config = dict(
    decoder_layers=3,
    init='trunc_normal_002',
    beta2=0.99,
    beta1=0.95,
    epochs=32.6,
    adamw_weight_decay_other_params=0.01,
)
Rows from block 8 of the encoder of a small masked image model, named by matrix and row number. Rows with one number belong to one neuron. Each number is 50 + 12 x the weight over its row's rms, rounded and kept within 0 to 99. All counts start at 0. After the name is the row's rms in percent of the matrix's.
After each neuron's rows are labels from the 100 images, of 14976, where the neuron reaches its highest value: "colour at peak" is the nearest of a few named colours to the mean colour under the peak. Only what is clearly more common there than usual is listed. The data: photos of plants and fungi (iNaturalist).
# fc1: MLP up (encoder.blocks.8.mlp.fc1.weight, 384x128), inputs 0-63
# fc2: MLP down (encoder.blocks.8.mlp.fc2.weight, 128x384, transposed), outputs 0-63

fc1.335 105:54 48 70 37 53 65 59 33 52 53 49 45 70 71 41 40 41 43 53 49 38 44 66 49 48 64 48 53 64 62 63 66 48 35 49 45 46 78 55 37 62 46 57 52 18 41 56 48 73 48 25 57 61 24 41 34 42 38 52 58 56 61 24 59
fc2.335 101:53 35 36 57 45 44 42 79 51 61 53 63 44 42 53 55 65 42 55 61 74 45 44 60 66 50 50 65 82 44 50 48 56 56 48 53 51 46 32 56 47 46 55 36 76 52 42 49 35 55 61 44 47 57 67 56 48 60 48 48 49 42 62 38
colour at peak: white; pink

fc1.96 115:50 69 36 36 58 53 46 46 74 45 64 51 47 58 49 35 64 55 58 32 41 39 49 23 70 44 46 72 31 45 55 54 47 42 44 38 51 63 41 65 37 31 33 44 43 50 38 38 47 37 51 53 34 58 74 50 47 39 47 59 61 55 54 58
fc2.96 126:61 44 52 43 51 50 71 63 47 43 34 48 71 31 54 42 37 47 37 43 48 66 64 80 33 51 52 35 44 42 20 28 66 62 54 72 40 39 50 50 48 62 57 77 52 68 57 50 81 50 48 44 59 42 32 46 39 59 68 33 44 42 39 51
colour at peak: cyan; blue

fc1.369 098:60 55 71 56 54 45 59 28 56 52 32 39 39 30 46 56 25 23 54 51 53 50 59 32 51 38 52 50 69 72 49 62 43 53 52 41 39 52 35 62 62 38 44 52 43 58 57 19 50 46 43 39 66 34 40 50 46 56 51 59 55 47 59 57
fc2.369 108:29 57 26 56 40 58 50 71 61 63 58 50 69 64 59 57 72 68 34 48 48 40 40 66 46 58 40 61 38 40 48 42 51 50 36 60 58 59 45 49 36 59 72 50 32 56 42 63 47 69 42 52 46 52 43 42 52 46 64 71 45 50 45 49
colour at peak: purple

fc1.302 075:65 52 71 39 57 59 48 26 55 70 55 47 61 71 52 40 46 31 52 38 35 34 63 48 52 58 52 50 61 66 52 53 49 45 41 37 26 66 55 45 54 50 36 48 28 53 53 71 55 39 39 37 52 27 43 60 37 37 45 62 66 62 41 58
fc2.302 092:41 41 50 53 48 62 55 85 34 30 50 46 47 28 32 51 58 51 60 65 82 57 42 51 55 48 40 60 66 19 54 51 41 40 64 53 69 69 44 49 45 54 70 39 56 56 39 28 50 62 60 56 52 66 77 47 47 54 56 44 30 42 46 34
colour at peak: pink

fc1.254 267:35 57 46 65 37 35 58 52 49 37 60 62 77 50 43 49 44 57 63 39 35 58 52 48 63 46 67 46 70 28 36 53 58 62 44 55 61 68 62 60 41 48 46 61 23 79 55 44 77 56 59 32 54 69 25 60 71 49 53 45 62 62 33 43
fc2.254 151:34 56 65 31 53 12 48 49 70 56 43 55 43 53 65 58 61 47 49 66 57 51 44 52 63 60 62 45 18 61 41 65 48 49 43 60 59 34 77 50 70 59 59 59 64 41 57 45 40 46 46 48 61 43 63 53 42 34 35 53 49 53 33 47
colour at peak: white

fc1.331 144:45 61 72 48 52 62 53 39 53 60 37 45 74 61 51 52 34 41 52 47 36 53 87 60 48 53 52 45 76 60 56 45 43 44 56 33 43 73 57 48 75 51 49 49 43 36 58 58 53 51 32 44 63 42 32 35 30 37 53 58 58 59 25 49
fc2.331 130:58 42 32 47 44 55 47 49 47 52 58 54 40 42 35 53 68 55 46 57 61 36 39 48 51 53 43 67 86 42 60 52 58 52 45 49 47 42 36 58 48 57 63 60 46 65 53 49 54 57 64 53 47 51 70 62 51 69 56 53 53 48 45 56
colour at peak: pink

fc1.185 127:72 38 65 71 58 27 67 22 62 68 31 41 62 42 72 74 45 37 49 45 41 57 70 63 44 42 48 38 61 65 45 44 40 45 48 42 47 65 39 46 56 73 58 40 25 54 61 46 58 52 33 50 54 48 48 42 41 45 51 33 49 37 59 44
fc2.185 110:40 46 36 36 33 71 32 47 62 51 54 54 36 42 27 39 66 55 58 60 60 38 46 44 52 67 55 59 82 44 60 53 57 49 54 18 61 42 37 56 51 33 51 43 68 58 48 56 53 57 54 41 60 48 50 68 42 46 39 75 64 57 47 55
colour at peak: green

fc1.374 074:33 69 44 52 63 60 34 54 52 45 45 47 36 44 50 16 56 49 41 48 59 41 43 27 42 57 51 60 34 52 66 46 59 49 41 50 47 49 67 69 47 53 43 50 73 57 60 71 46 21 62 28 44 54 55 62 51 37 58 66 68 51 57 63
fc2.374 098:45 37 37 50 43 50 54 61 33 52 52 49 65 56 55 67 54 45 40 55 50 44 47 65 65 45 57 51 61 43 55 54 43 47 59 70 37 42 29 34 77 63 58 51 32 48 37 51 48 68 51 72 44 51 50 30 65 75 46 23 43 34 37 33
colour at peak: brown

fc1.289 081:47 35 78 30 49 68 62 42 54 64 57 46 69 65 45 59 31 27 45 41 68 58 54 51 60 57 43 49 56 32 69 53 57 51 42 51 49 70 43 49 70 56 60 60 29 26 48 38 64 39 40 48 47 52 45 66 50 63 65 49 61 63 56 52
fc2.289 095:35 41 31 67 76 38 43 41 43 71 27 44 42 41 77 63 65 57 48 57 29 50 47 40 56 63 44 54 55 71 33 56 28 50 57 34 61 41 64 62 30 37 35 18 75 57 52 55 41 66 54 53 54 54 53 40 50 56 53 38 46 44 43 31
colour at peak: grey

fc1.53 131:60 45 60 37 45 70 56 65 43 52 45 54 53 54 24 37 33 45 44 54 57 58 31 35 55 54 52 48 57 60 48 59 67 39 52 71 48 62 52 40 61 26 68 61 49 45 42 45 45 62 55 60 64 33 46 56 54 49 64 57 54 65 32 57
fc2.53 122:44 60 27 71 53 20 55 41 57 51 58 68 51 73 58 50 66 36 55 40 46 45 38 58 37 49 49 48 63 58 59 62 37 49 66 45 51 25 52 39 40 50 47 47 54 43 65 39 42 51 61 54 37 56 42 36 48 60 37 52 44 44 51 39
colour at peak: grey

fc1.4 081:47 67 47 81 27 51 48 50 32 44 46 49 60 53 56 43 45 60 50 43 30 47 39 42 44 40 76 48 71 81 41 39 53 42 50 50 56 27 52 48 47 42 52 46 78 45 57 66 43 39 63 56 58 29 37 51 43 38 41 61 56 40 48 53
fc2.4 102:65 52 33 40 47 46 45 56 39 36 67 49 62 46 33 49 52 44 36 30 71 51 59 69 55 45 32 61 16 25 54 65 40 31 56 50 44 68 52 50 76 48 59 52 29 48 45 52 45 66 50 53 55 54 29 34 64 57 47 28 35 49 43 66
colour at peak: yellow; orange

fc1.266 110:55 43 60 41 58 57 56 29 67 48 49 55 65 51 48 33 45 47 48 41 41 51 75 53 54 54 53 45 46 69 59 59 54 33 51 47 34 84 45 42 63 46 53 44 30 47 42 50 67 44 28 44 52 42 54 32 39 27 71 64 61 56 40 40
fc2.266 111:45 48 35 40 52 81 46 61 44 63 51 56 45 46 32 57 72 43 58 62 59 38 38 61 55 70 42 60 98 39 62 41 49 55 56 42 50 39 42 65 63 44 54 52 56 55 51 55 53 55 53 60 56 46 63 56 54 60 34 53 59 37 41 59
colour at peak: green

fc1.2 110:67 57 69 61 58 56 60 14 63 65 31 36 74 60 61 66 45 42 43 42 36 55 79 58 50 39 46 38 67 73 57 62 40 33 52 36 52 73 46 43 64 48 56 47 31 54 57 31 65 40 29 49 65 38 38 38 42 39 56 31 49 56 39 46
fc2.2 111:45 38 44 46 36 48 44 70 55 54 61 51 44 46 46 47 62 40 61 61 80 36 37 63 51 69 53 55 98 39 47 41 58 68 41 50 58 39 41 55 31 58 60 43 57 55 63 58 45 67 53 40 50 69 64 57 46 53 47 82 55 43 58 55
colour at peak: green

fc1.345 078:49 33 46 43 61 58 54 59 58 23 65 51 42 35 38 31 49 60 52 60 55 52 40 40 64 63 51 44 28 58 51 37 47 71 45 57 45 38 41 46 39 47 60 57 33 60 38 30 60 55 45 47 30 47 61 26 37 12 75 63 54 48 38 43
fc2.345 098:51 69 41 43 55 49 32 53 25 60 56 55 22 58 64 57 48 35 62 53 39 36 68 79 40 48 42 64 71 59 42 79 46 23 53 43 62 57 75 64 64 44 33 37 61 51 53 65 43 44 44 69 55 48 36 50 63 65 24 36 58 39 57 57
colour at peak: brown

fc1.170 106:42 51 41 35 56 79 50 70 55 39 65 63 53 60 26 19 54 60 64 48 63 52 27 41 56 59 40 67 34 41 60 38 67 52 56 60 47 41 64 57 56 28 61 50 43 38 38 56 31 42 61 64 40 51 66 52 55 47 65 52 65 59 40 54
fc2.170 088:58 60 55 52 49 15 50 50 54 47 32 42 45 54 57 63 52 17 23 56 19 37 70 56 39 53 51 35 53 52 39 58 39 37 54 60 43 53 40 66 58 57 36 68 79 42 44 45 79 56 41 51 59 56 33 41 50 53 42 40 35 41 48 50
colour at peak: grey

fc1.381 176:67 37 63 42 64 33 62 21 78 74 46 49 53 40 67 59 54 33 51 35 44 43 78 59 53 50 41 42 41 49 46 55 45 48 47 35 40 72 42 52 55 65 47 37 23 49 44 49 67 45 24 36 47 50 62 43 41 39 59 49 57 45 62 45
fc2.381 128:33 58 49 50 39 92 49 60 42 50 54 49 54 43 39 47 57 55 46 75 57 45 39 46 52 58 55 66 89 53 65 37 52 49 48 51 51 47 42 54 50 29 45 51 66 53 51 50 43 46 66 57 55 40 45 67 48 53 35 56 52 40 40 51
colour at peak: green

fc1.228 067:48 64 40 73 45 47 52 61 35 56 40 50 50 41 47 50 53 71 45 51 57 46 24 34 40 41 53 64 49 62 31 46 38 43 55 59 56 51 61 37 51 38 65 47 44 75 34 62 32 38 63 57 46 42 23 42 73 40 41 44 32 44 46 37
fc2.228 079:53 49 44 33 41 50 50 29 42 22 73 57 58 50 18 40 34 36 48 43 41 49 40 58 51 44 45 35 52 35 79 65 55 48 51 51 48 44 32 55 60 54 55 66 49 33 68 38 63 65 52 55 52 56 76 56 57 63 39 62 77 55 59 78
colour at peak: yellow

fc1.223 058:39 53 29 66 53 33 64 46 42 41 49 45 42 36 63 54 64 66 46 58 44 62 53 60 38 29 42 37 37 48 47 36 36 47 50 43 68 40 60 40 37 62 53 48 61 60 55 59 33 44 53 53 35 74 44 38 57 39 31 32 36 26 65 51
fc2.223 061:59 48 41 33 43 48 32 52 55 38 40 54 46 43 43 46 50 29 62 40 35 25 52 64 57 87 53 34 48 77 50 65 68 48 52 43 41 36 43 66 57 52 48 53 50 58 50 59 80 69 34 56 57 31 38 50 57 60 32 56 74 58 46 72
colour at peak: yellow

fc1.19 116:62 53 71 55 56 59 62 28 52 63 42 42 78 55 58 58 41 37 43 48 46 56 70 73 42 52 49 29 65 56 51 42 56 55 57 42 49 60 57 36 67 64 59 53 36 33 57 65 59 46 44 55 60 34 41 37 31 46 63 40 63 52 40 55
fc2.19 138:43 46 36 47 45 45 37 44 42 65 52 59 27 43 38 61 67 46 60 62 63 38 38 34 42 60 50 60 83 45 78 54 44 40 52 43 55 43 38 57 55 50 52 36 59 57 52 37 42 59 62 43 56 64 54 65 57 57 31 60 39 41 41 43
colour at peak: pink

fc1.261 255:56 57 60 54 65 51 69 68 65 46 70 56 56 49 33 34 53 51 77 61 60 54 58 34 62 49 37 60 32 48 47 52 74 62 35 54 51 53 49 57 55 56 51 46 46 46 48 56 48 51 59 47 54 53 69 63 54 50 67 41 62 37 42 25
fc2.261 133:58 55 23 42 49 48 41 58 59 47 54 67 36 67 52 64 61 42 64 39 56 56 37 59 53 40 57 37 58 61 54 21 54 60 68 83 42 60 42 57 54 48 67 48 53 52 39 46 42 28 58 63 73 63 57 74 64 60 46 69 51 44 73 53
colour at peak: pink

fc1.55 293:43 46 55 81 60 47 43 63 64 44 45 67 68 41 54 48 58 57 34 27 45 58 54 66 63 47 53 43 55 63 39 51 38 36 45 37 83 64 58 50 47 60 57 66 60 46 53 72 41 51 31 50 38 51 54 54 49 52 41 50 65 74 47 65
fc2.55 170:34 57 38 61 62 53 53 31 44 61 55 35 51 59 27 45 36 36 66 66 49 45 41 37 35 55 58 41 76 66 56 46 49 53 40 38 34 45 42 70 58 47 49 60 30 36 39 30 49 66 58 66 65 45 57 61 76 67 60 46 28 66 55 46
colour at peak: green

fc1.208 081:38 55 37 77 64 49 24 60 33 41 47 39 18 43 58 61 67 65 51 59 47 54 66 66 36 37 49 37 33 44 47 35 42 50 42 57 41 34 71 45 59 53 48 47 53 78 50 59 38 49 57 53 46 64 58 48 71 44 78 48 44 46 58 34
fc2.208 100:44 28 62 39 44 49 64 37 61 41 66 65 54 39 50 31 58 31 63 45 47 47 30 43 66 55 51 59 59 60 52 62 53 62 57 47 56 62 46 40 45 59 67 49 33 28 57 36 65 42 48 46 33 39 49 61 44 60 18 52 59 28 65 74
colour at peak: cyan

fc1.326 076:54 43 31 63 35 47 50 44 47 68 21 46 58 70 63 71 59 53 44 51 56 61 34 77 23 41 50 43 62 63 45 45 67 41 57 54 75 55 44 59 51 52 69 47 71 49 73 48 24 42 69 66 75 64 43 53 40 75 49 18 59 60 59 47
fc2.326 090:57 42 75 37 45 42 47 69 96 52 66 58 51 51 37 44 40 53 53 45 42 58 50 19 54 73 56 34 56 32 46 44 36 56 38 42 35 27 52 29 52 57 46 51 34 43 45 48 66 65 35 34 41 53 56 56 40 36 42 79 51 67 39 67
colour at peak: cyan

fc1.250 204:57 53 53 53 61 58 53 42 71 48 47 39 54 44 62 46 30 58 55 46 71 43 72 55 62 54 44 60 30 57 48 58 41 48 37 19 53 56 32 62 61 61 66 40 25 38 46 45 54 55 46 53 43 39 56 51 35 32 58 47 44 51 35 32
fc2.250 130:45 49 39 49 55 59 32 50 59 47 48 55 57 39 45 63 57 33 44 40 66 50 64 55 43 63 43 39 46 43 61 45 72 43 47 68 46 52 47 58 39 45 46 65 49 30 60 39 57 32 54 47 57 30 41 53 49 61 33 51 54 31 79 51
colour at peak: black

fc1.26 103:55 34 51 67 54 36 57 24 77 56 34 46 55 37 68 60 60 48 42 41 37 60 77 54 50 29 60 44 54 72 52 58 41 31 47 49 53 63 36 48 50 56 57 33 47 55 47 43 72 41 33 43 57 50 54 44 44 38 60 44 48 38 62 41
fc2.26 088:42 51 50 33 33 67 46 54 51 52 64 52 56 52 48 53 52 51 59 60 75 32 40 66 50 87 55 48 69 37 44 45 61 73 63 25 57 28 52 56 61 48 57 45 55 59 54 66 44 58 47 48 56 54 36 45 47 55 32 39 75 56 38 51
colour at peak: cyan

fc1.146 088:41 58 62 56 52 57 45 42 62 36 54 22 39 47 42 63 48 50 49 50 43 59 61 32 63 38 58 53 50 54 61 54 40 36 62 43 57 55 53 58 59 30 51 47 24 60 46 21 59 49 32 70 41 49 53 34 46 32 67 49 56 49 50 47
fc2.146 100:52 51 41 45 58 53 59 51 56 68 60 74 72 38 64 36 49 36 47 54 59 49 39 87 39 60 44 63 57 48 47 46 65 81 34 64 40 49 44 50 39 51 57 52 65 53 71 42 64 39 45 21 54 37 45 62 58 76 64 51 60 37 50 63
colour at peak: cyan