Rows from block 8 of the encoder of a small masked image model, named by matrix and row number. Rows with one number belong to one neuron. Each number is 128 + 32 x the weight over its row's rms, rounded and kept within 0 to 255. All counts start at 0. Numbers have three digits each. After the name is the row's rms in percent of the matrix's.
After each neuron's rows are labels from the 100 images, of 14976, where the neuron reaches its highest value: "patch colour" is the nearest of a few named colours to the mean colour under the peak. Only what is clearly more common there than usual is listed. The data: photos of plants and fungi (iNaturalist). In brackets: how many of the 100, against the usual share in percent.
# fc1: MLP up (encoder.blocks.8.mlp.fc1.weight, 384x128), inputs 64-127
# fc2: MLP down (encoder.blocks.8.mlp.fc2.weight, 128x384, transposed), outputs 64-127

fc1.208 081:122155130095133173217092167122111139185164103093111141138187124079121164126128146085082147138112169134180087108098149089109129128135176125091136117080157153123099157132121113104170174116142135
fc2.208 100:147054092135081130143147126118098106088127120158166123131117129118132120161144144163182081115134099147079127072201115152140136146071052141138123152184083108154151129127128164132080078174096110
patch colour: cyan (32 vs 0.4)

fc1.241 067:122070125107110152110138153184124073126162159134164178080103175153083138180103087113150132104098127154085164126116147145145131088120090019113133182156119104152101101105122142129134063134137119
fc2.241 087:150202160115146118074140089117172116108078083115112113124156085144154128149100140160108130149124137090123105164165095145142159172127130163116155100114186141149162124155090159098127152153164139
patch colour: grey (82 vs 50.5)

fc1.369 098:187080113143107098184093085156098134111176170122170099094119152178072118115099058140129094145135157107081175153121095118162129152071089082110099136116145151123126126130137131153092215160070144
fc2.369 108:090145121102163182065157175108187132130106069161103112161123137068165136158155167097075155123099128163132084114127155140114106089229168157131114096107151108144139106157158109049183112146153124
patch colour: purple (27 vs 0.1)

fc1.250 204:144082173108136069171170106110135171112129179133130114098101089139141115130145158111090091146114089103173102203137092084098081109152150081063087118163095152094081105084148201136095180129155076
fc2.250 130:139158137147142118075112195128125122105121146090127103109144130145120140093142161100134137094085183122099141151099160137130000163135255115111109150102161122098165158153130094111146163110104121
patch colour: black (41 vs 3)

fc1.181 083:113112104149131049079147132183148190116074169179108149106128128138168095115157201169100147145109077081095125115152119123136142169159119173199151153112094112095161115115107163134136113141196093
fc2.181 102:136167129151148147117126077092156105156146106071128145145098168138136132125103062117174129130141146175172111163070149133156061111128242116116092117142133129127112061146142102103148161128125158
patch colour: green (28 vs 5.9)

fc1.35 137:105176171157149061093137124142145195094106151216124151100094102100149108131143168125141079136172136146105152080150163159104156125164161136243140051141096135099118115133110177137112132146130123
fc2.35 127:124110069118120174140122155111132115111111148136126075111137129138142109115126087116110115138079113138166115144111110154148000130115255141089094161142120144146130150129135132104141126111116090
patch colour: green (29 vs 5.9)

fc1.4 081:134102162095129184166064097180038142115137146123168138107097159118089117158119105116114121100168165115128122141128099126103184094039132077107153177098138093132103093176120132178106110141107157
fc2.4 102:117073086164155157087129168162144150187151107167179106161083158101134123115101122129134171134083115136165123128096146101160096145212107168121113129139185137147151160100131100105167127094105101
patch colour: yellow (33 vs 0.3); orange (25 vs 0.2)

fc1.345 078:127125143111129123134126160111101111185168124175106183098133129075146103122080134107101095124151109169110118115042115142126121164176162077096170110152151113156111117096165064151140166065099099
fc2.345 098:174133126117097161164090142175151161106091139152147099189128145127102130081154132130108162138118136097178130128159163092120140097120151156111100158090094157078089159167119129117124171146100107
patch colour: brown (63 vs 35.5)

fc1.89 069:172085045141100148186086154136117136100174133097157106137185162115108118122163104138097115129065131124051129101102095088189136109149119085091107147148113182098160155110097083133154130136093175
fc2.89 092:083153182096180109108155137124136122169113080177066142158129133125163105155109130046180123148113126155115099110164162127087142119092096143123106093112099100151115126156158159107125143166162140
patch colour: grey (76 vs 50.5)

fc1.126 101:102158129124145076069167149181138169136071126173121148099081106110189123139152153153106107120193144180074127100121132160139141169182107144234161101164090081099136123094091160111103084124154075
fc2.126 108:086116114160140148164058109108176119111122139121115107175149164128099112122137100093140154132075096136165138129103159141109029095123255164061081172132104174099134129119174154129117158165110141
patch colour: green (40 vs 5.9)

fc1.378 082:109165186091111211133107143123132123067091120149168081173112124151071178175113109088155128108162137137137131114161141167068138122041136104160136152120128093136105154140123154140105059138073146
fc2.378 089:139117131135144085075196109107151096147138146088140121093135095127185085131143116169102117122118198110121126136142152090182112125153020102146156058109153156130171167130126105110138099132152111
patch colour: grey (78 vs 50.5)

fc1.380 078:107142166115107198154098116215139159091093147155170158104075161140111128181131092107119132116158140188119132095145141184142183095089119052174142108124107118132128083117103162123132098142105086
fc2.380 077:079147144092107089081140125131137114152142172164155089091135095130126143104120143143131152132103133087105119150135170136146061170127115112096131145117197141130146182169109162106128119137108069
patch colour: grey (82 vs 50.5)

fc1.2 110:157093086175119068125147097187138174115133179154152156109118131148148100137143124150089102146116110085096163127150112096162157111174109133149104102162125157116152120120146150118139180179141098
fc2.2 111:129152125121139133120107131116148145121111105140112117134125178134101115082124136098150132143121146142117134111101138168164033149125255124127109177121125118130115061109121102086138130102140132
patch colour: green (39 vs 5.9)

fc1.19 116:059129184182134080090145077169136128108097151175130133104126106149201086188148166143136120115131125124114100113141143180169172087124127152227118067097101135097138116146112173146137089171140096
fc2.19 138:123152098112127185106091177102117153136143156118112116121106137144096150088119084134105095129140091152142132147129130118139000166140255112099098159138151147111115154121129111114114139090100130
patch colour: pink (26 vs 3.3)

fc1.100 093:128115105101106188176111168083127080153138129109111127163178132103122137137117134131117161113076161105099089123083148130100109145094147117102130118100114137140074181126076106128120092108173216
fc2.100 086:153127158157127165109141094156119113129096105157169144160133145170141111184117195144191099104151135146139100123154113124167188143144053177134124178124131096150181090141165160115138121149097068
patch colour: cyan (55 vs 0.4)

fc1.227 106:126180125097105254163100145142120131117145116116210156118116137125110150150113096082116131125117102145143131064126143127096179104098170069125158150108115119139151141153097129137118069111101139
fc2.227 107:085102136107144082102165111138098110157088165133055102126178118114166080170137140142155118130117183116105066140165130163173139146113019116108111139142106152121085130144133162121167141163139103
patch colour: grey (85 vs 50.5)

fc1.308 273:139126124138170144107099118145152167167103204137113128114065129191118123136163151071142099164177134128128127124137140096077095149147078069138130142087156150126089197133128195114083079156136168
fc2.308 139:124157184112137102153113149157134139126105184148163147128131099134112146117140117139107146046174179112207080094104140121131018175187196134087106172155121061105148150075084138102107160153139107
patch colour: grey (83 vs 50.5)

fc1.144 075:154086165148109068149111099135125151098154115068116041157144104166123126134168111144151122098111133138112154171159070095120093104116094141143089116136180133170149125121176100142123167132049095
fc2.144 086:096172129109178150085183196125105151145132120204109104103101123110110113177111133080121141124153119177146151086152163138108173122105185134115090074095122134152130171134108166126088118168129151
patch colour: grey (79 vs 50.5)

fc1.266 110:133161157158133061126153117176149182132130184192123184052094119101134104093127153120133089139151114125120149095118158142124154103203158116189146085144105137115104079151115172139162190118150065
fc2.266 111:145098062112123147116093178121116140112121088111092088146120137136126124126106085123134111116081118153164104109126089140140000134097255136108097163145120141143148158102105110101129101118120132
patch colour: green (39 vs 5.9)

fc1.320 074:114123161088133170198095161102104088124153079089122096160203155057146151145134107093126095078131216137114134147135102102167117096160135082119128103137187128158104162126126102114128141123102139
fc2.320 100:103101126140144182104136159142076178129132152197142141136092103201102085151089140117155121141149080169147110089180150138078138116053056194105128135186114151127124129102123157172098113138122134
patch colour: grey (80 vs 50.5)

fc1.55 293:126096145176097059120101117150172149136151104105126143166151129155093103159092097109131145120123206139107212113063150145153107163075115171167117122130097099114142067178109082093141144103084090
fc2.55 170:109166154117136186125180068138090128102138092134115110152102117044136140089145130179109109142133067099154100107144131123106147148122162126135121184136168099146121196180084151136116125118090184
patch colour: green (28 vs 5.9)

fc1.331 144:120154137161141085145140074197131169114139167140158159108106145138183104127153125152117087158132131120089138092151128127129190087155116118230125080130068164070144104142108177123134106167132122
fc2.331 130:085130119102132163124114171107111144147112131145100122147146149136125136140121096099121147095089116133153116133095129161125000145129255136109110167134155131131150141125131120130126121120134114
patch colour: pink (32 vs 3.3)

fc1.146 088:182075098159117090173130119139140151167135177155118161129138176102092120072124093110078089136119144149098148121071130120166131101142124086084117068160119196124116144069126113118171255125144114
fc2.146 100:101113101130102109156101115139148130087169102127157143103161101104123136166140201125146109128138125144107133050135085153103135132138162175151145176101100088164135099159142165084046076136091142
patch colour: cyan (30 vs 0.4)

fc1.185 127:122103130178119037115129060148116151132164156131116138092124129125157067102128136157121087140094129068117134176126096105168118101175120156122097059128135159117112109117141139100122211162144108
fc2.185 110:156125112121128183126119206098153149130103110137099115143114162151098176104153131118147083136126093131121142140139167146129047194085255129124108164120126124093160133131150066128133123117116148
patch colour: green (48 vs 5.9)

fc1.96 115:198147060117122086081200182092168114134098165155099140102092105128086178076120118110140117129132124110121170148101154143062077146184119150112148179182100110141087135127110087137138190101150117
fc2.96 126:140123151139121104176079064151130113097128088090147144154175133084132132149142174158161143115135159114104185086111058125174198104126122125131142129124129116136178104113144166096089099120118148
patch colour: cyan (48 vs 0.4); blue (32 vs 0.1)

fc1.251 309:172083122117140110117084119169149153140083168112067111122140069094115095171170095100119101153195083074124070128188133127123094109098121109127121112114147134115080134104148177039098106087162110
fc2.251 159:143179133080197083148123180138178110129129137115131086116128152157119150128161130138179097091100191147177153184120101092164080154209163119131149161149075129131157129151050127150145200115071133
patch colour: grey (83 vs 50.5)

fc1.302 075:092136165130166088121150101178138174070130118159135098149111080134146168158163154121099132123123121122200152091215130093106153099139111146212127172118149100130171097185142180150107085137104098
fc2.302 092:138128115136129126124131108116113124154120142087115104130119175128137095108102090130133113097145146177095151153088097168162056121141201128128071094187122144130100132022150101123140146164144130
patch colour: pink (39 vs 3.3)

fc1.381 176:137117122180134027097166107115152147135142158154080151090137095125151113083138170171139100119090129079125146164120128113161085134204127172162116095153122134111114106144131138115124203121165100
fc2.381 128:149152090106141174141107166105118113100127116121098123138113133135122132140118081087128091134142098135159099111134107169106046139093255135124119165113125132165117150107119127144115106106103152
patch colour: green (25 vs 5.9)

fc1.151 147:087138164182147071123146112175143175115141158185123154115122105103155118128146180145107088151101139119113137067155159103137168105184151129226122073122089164099120107146109183127127108146156142
fc2.151 142:156141115119124164123125165117102130134111138132136112126126152155145100137106082103152118115123126146153108161083107180146000130112255143117112148138156114151142133107122116137159122118129093
patch colour: white (35 vs 0.7); pink (31 vs 3.3)

fc1.284 101:159135140174137039114178098152149161134126199165098181120098138130132131075155128136137094164142079109111153110140144127107149084178121135156112086169087162090103102131134151125132145156169105
fc2.284 101:152115070083114159132112118133139114104118084114144103131159117117154121136132121129118131105114148106182129118082086167150038146142255125151134141133119128155119121135109120132120139091118120
patch colour: green (28 vs 5.9)

fc1.301 084:119098111162127096096112102167138202091130163180145190079106181144100056121119146162093158122122108152113136100153129131197159142133136093120136108103132136136162074101146192094160200123191084
fc2.301 097:114146125092153105128176151100173062141198099089104111165141103089122191140174082091126096183089099126146124131146163120090063130165180125134094156128160125131115144157138093124142084184097169
patch colour: green (33 vs 5.9)

fc1.155 088:043155164123187133092178135170134116117128114163140168147091141111172090154110104117124136127139108190172118072124199169116140100159103096172144108127106114136166095118129135148155021113154133
fc2.155 108:152161192143077125151086127105119090109115146083129110122160102140140220134155124172127133081117142117126160162150081099185098114089200151096134131176122124089135167135102174098074167130110096
patch colour: grey (78 vs 50.5)

fc1.108 086:108131112103133133096149142170096148082109130182150175051083194147088122111085107106123125100164136150161151132161114148108148094176089069136135192157113077158118034145125166124167142152172104
fc2.108 120:150118127157118112158087116136163109158140105061139117173175070078102173098174112158142133178128070108105173124127132111157101168108147152081150108200155179097149199103080108105045129099097116
patch colour: grey (80 vs 50.5)

fc1.223 058:127093087158128135107109157063131065149169146118110128145170138134121075137155178168143183136066107123118074132077149092130111138117161153086067100079140131119076162115139103106147111105210188
fc2.223 061:162194105075122128183161117171101120139124073169144177124150132093149161160147131112163078146109097127152108140131106147147143195160119102116147128121095087162153066150125094162088133108140117
patch colour: yellow (25 vs 0.3)

fc1.228 067:101107163113113235190065122143087139123180123129182158132113159093119087174102109104105147103120150143157111135127099112144153113050158085108156102078182141185112103133130131107127187115115112
fc2.228 079:118093095132163104123157109162111144161151156192136066110138124131076114120166164100153088138111077130132117084130172137104156164127086130121084167148129143143143155104125072187135091176115108
patch colour: yellow (38 vs 0.3)

fc1.254 267:113094107162085084112133199124101123183122124108135130135154128116098131139123120127130184071104099137168129171096151080112150157152181111166147097145129109156099124084107128131181123186112180
fc2.254 151:152107125151121153114130139135156167130108177151129175090145098222188127127127117112110150122136193132111183144141115120101225096125146152079195142103058126143149174129138138166143127163110123
patch colour: white (28 vs 0.7)

fc1.261 255:118149169094166078147139149047133123163104165161071113097152139105140092105079073166102039112141077117137073154105125116112059180153122092088142163134114153138105089066137154130143150128140051
fc2.261 133:109126133130116093125162157141139118120115055103103129154110147085065114113120106193156130136084130094147140140150151111149111103141112195093178133077135088135205154118114063142167181100108110
patch colour: pink (30 vs 3.3)

fc1.361 083:148104113171140029068165086147153182131093163194072115100084093124141113048147155157141093138124104095114149127149148148155107137197102187172112068132093132109128097111113143146090158126147114
fc2.361 072:087152146111132204161098141083129140149115152125122145149161128097129131121145111122144122111138133110120135182072121147153055119081255131132111178147141096119118112157156152089178115122117130
patch colour: green (26 vs 5.9)

fc1.374 074:110195209098129155144125164138116093185137159134093115099089066105074197069116121070145148144122116134110124120112180145095113080097141118122141161104119102068089139154075094145090143125113119
fc2.374 098:155059051081091138097136119112148174087110133187124088161126141127163086127121129176141095086170168122144117094163121124130132152167097129090130041169155141202118158110112161108130124104096096
patch colour: brown (63 vs 35.5)

fc1.132 070:136122152174137055143142130191154207144098187202104175096149149108130104103150181128066117129123122165111100081109132132192157113177149095178141088132116143091122110107124175118186157083177081
fc2.132 087:106121071113114143111098107116161114115155077111133107147134120105155140139124094088152095130104099138169116143095103157084014145146219167109065139128094122171112157116160125121072121155093127
patch colour: green (28 vs 5.9)

fc1.294 092:071163189104155119091147166112187125095059118170103119168121124093151146160137151088152110106175141167103129110143171201092125111122135114205140080170115088127126149093109144127154032105122128
fc2.294 090:106132141126089142110153096145103107117124203159150137112124089218140131137065149188086150111140173094192129119133135126159086139087106157062164126093171197116123145165079191144087154118097100
patch colour: grey (80 vs 50.5)

fc1.303 076:119167169091140186128112189160132146136069131162148168098109143089111159146109115077116128099202168202107137121088151184136131119136132080148187126178142107123122117105130139131168102089141097
fc2.303 087:078107127133082106117103074158131127096154147160172090147152105135120122117115149166153133134097130086132118087179145115140094121093058136081146144128126147167102154142073183137022129087086085
patch colour: grey (87 vs 50.5)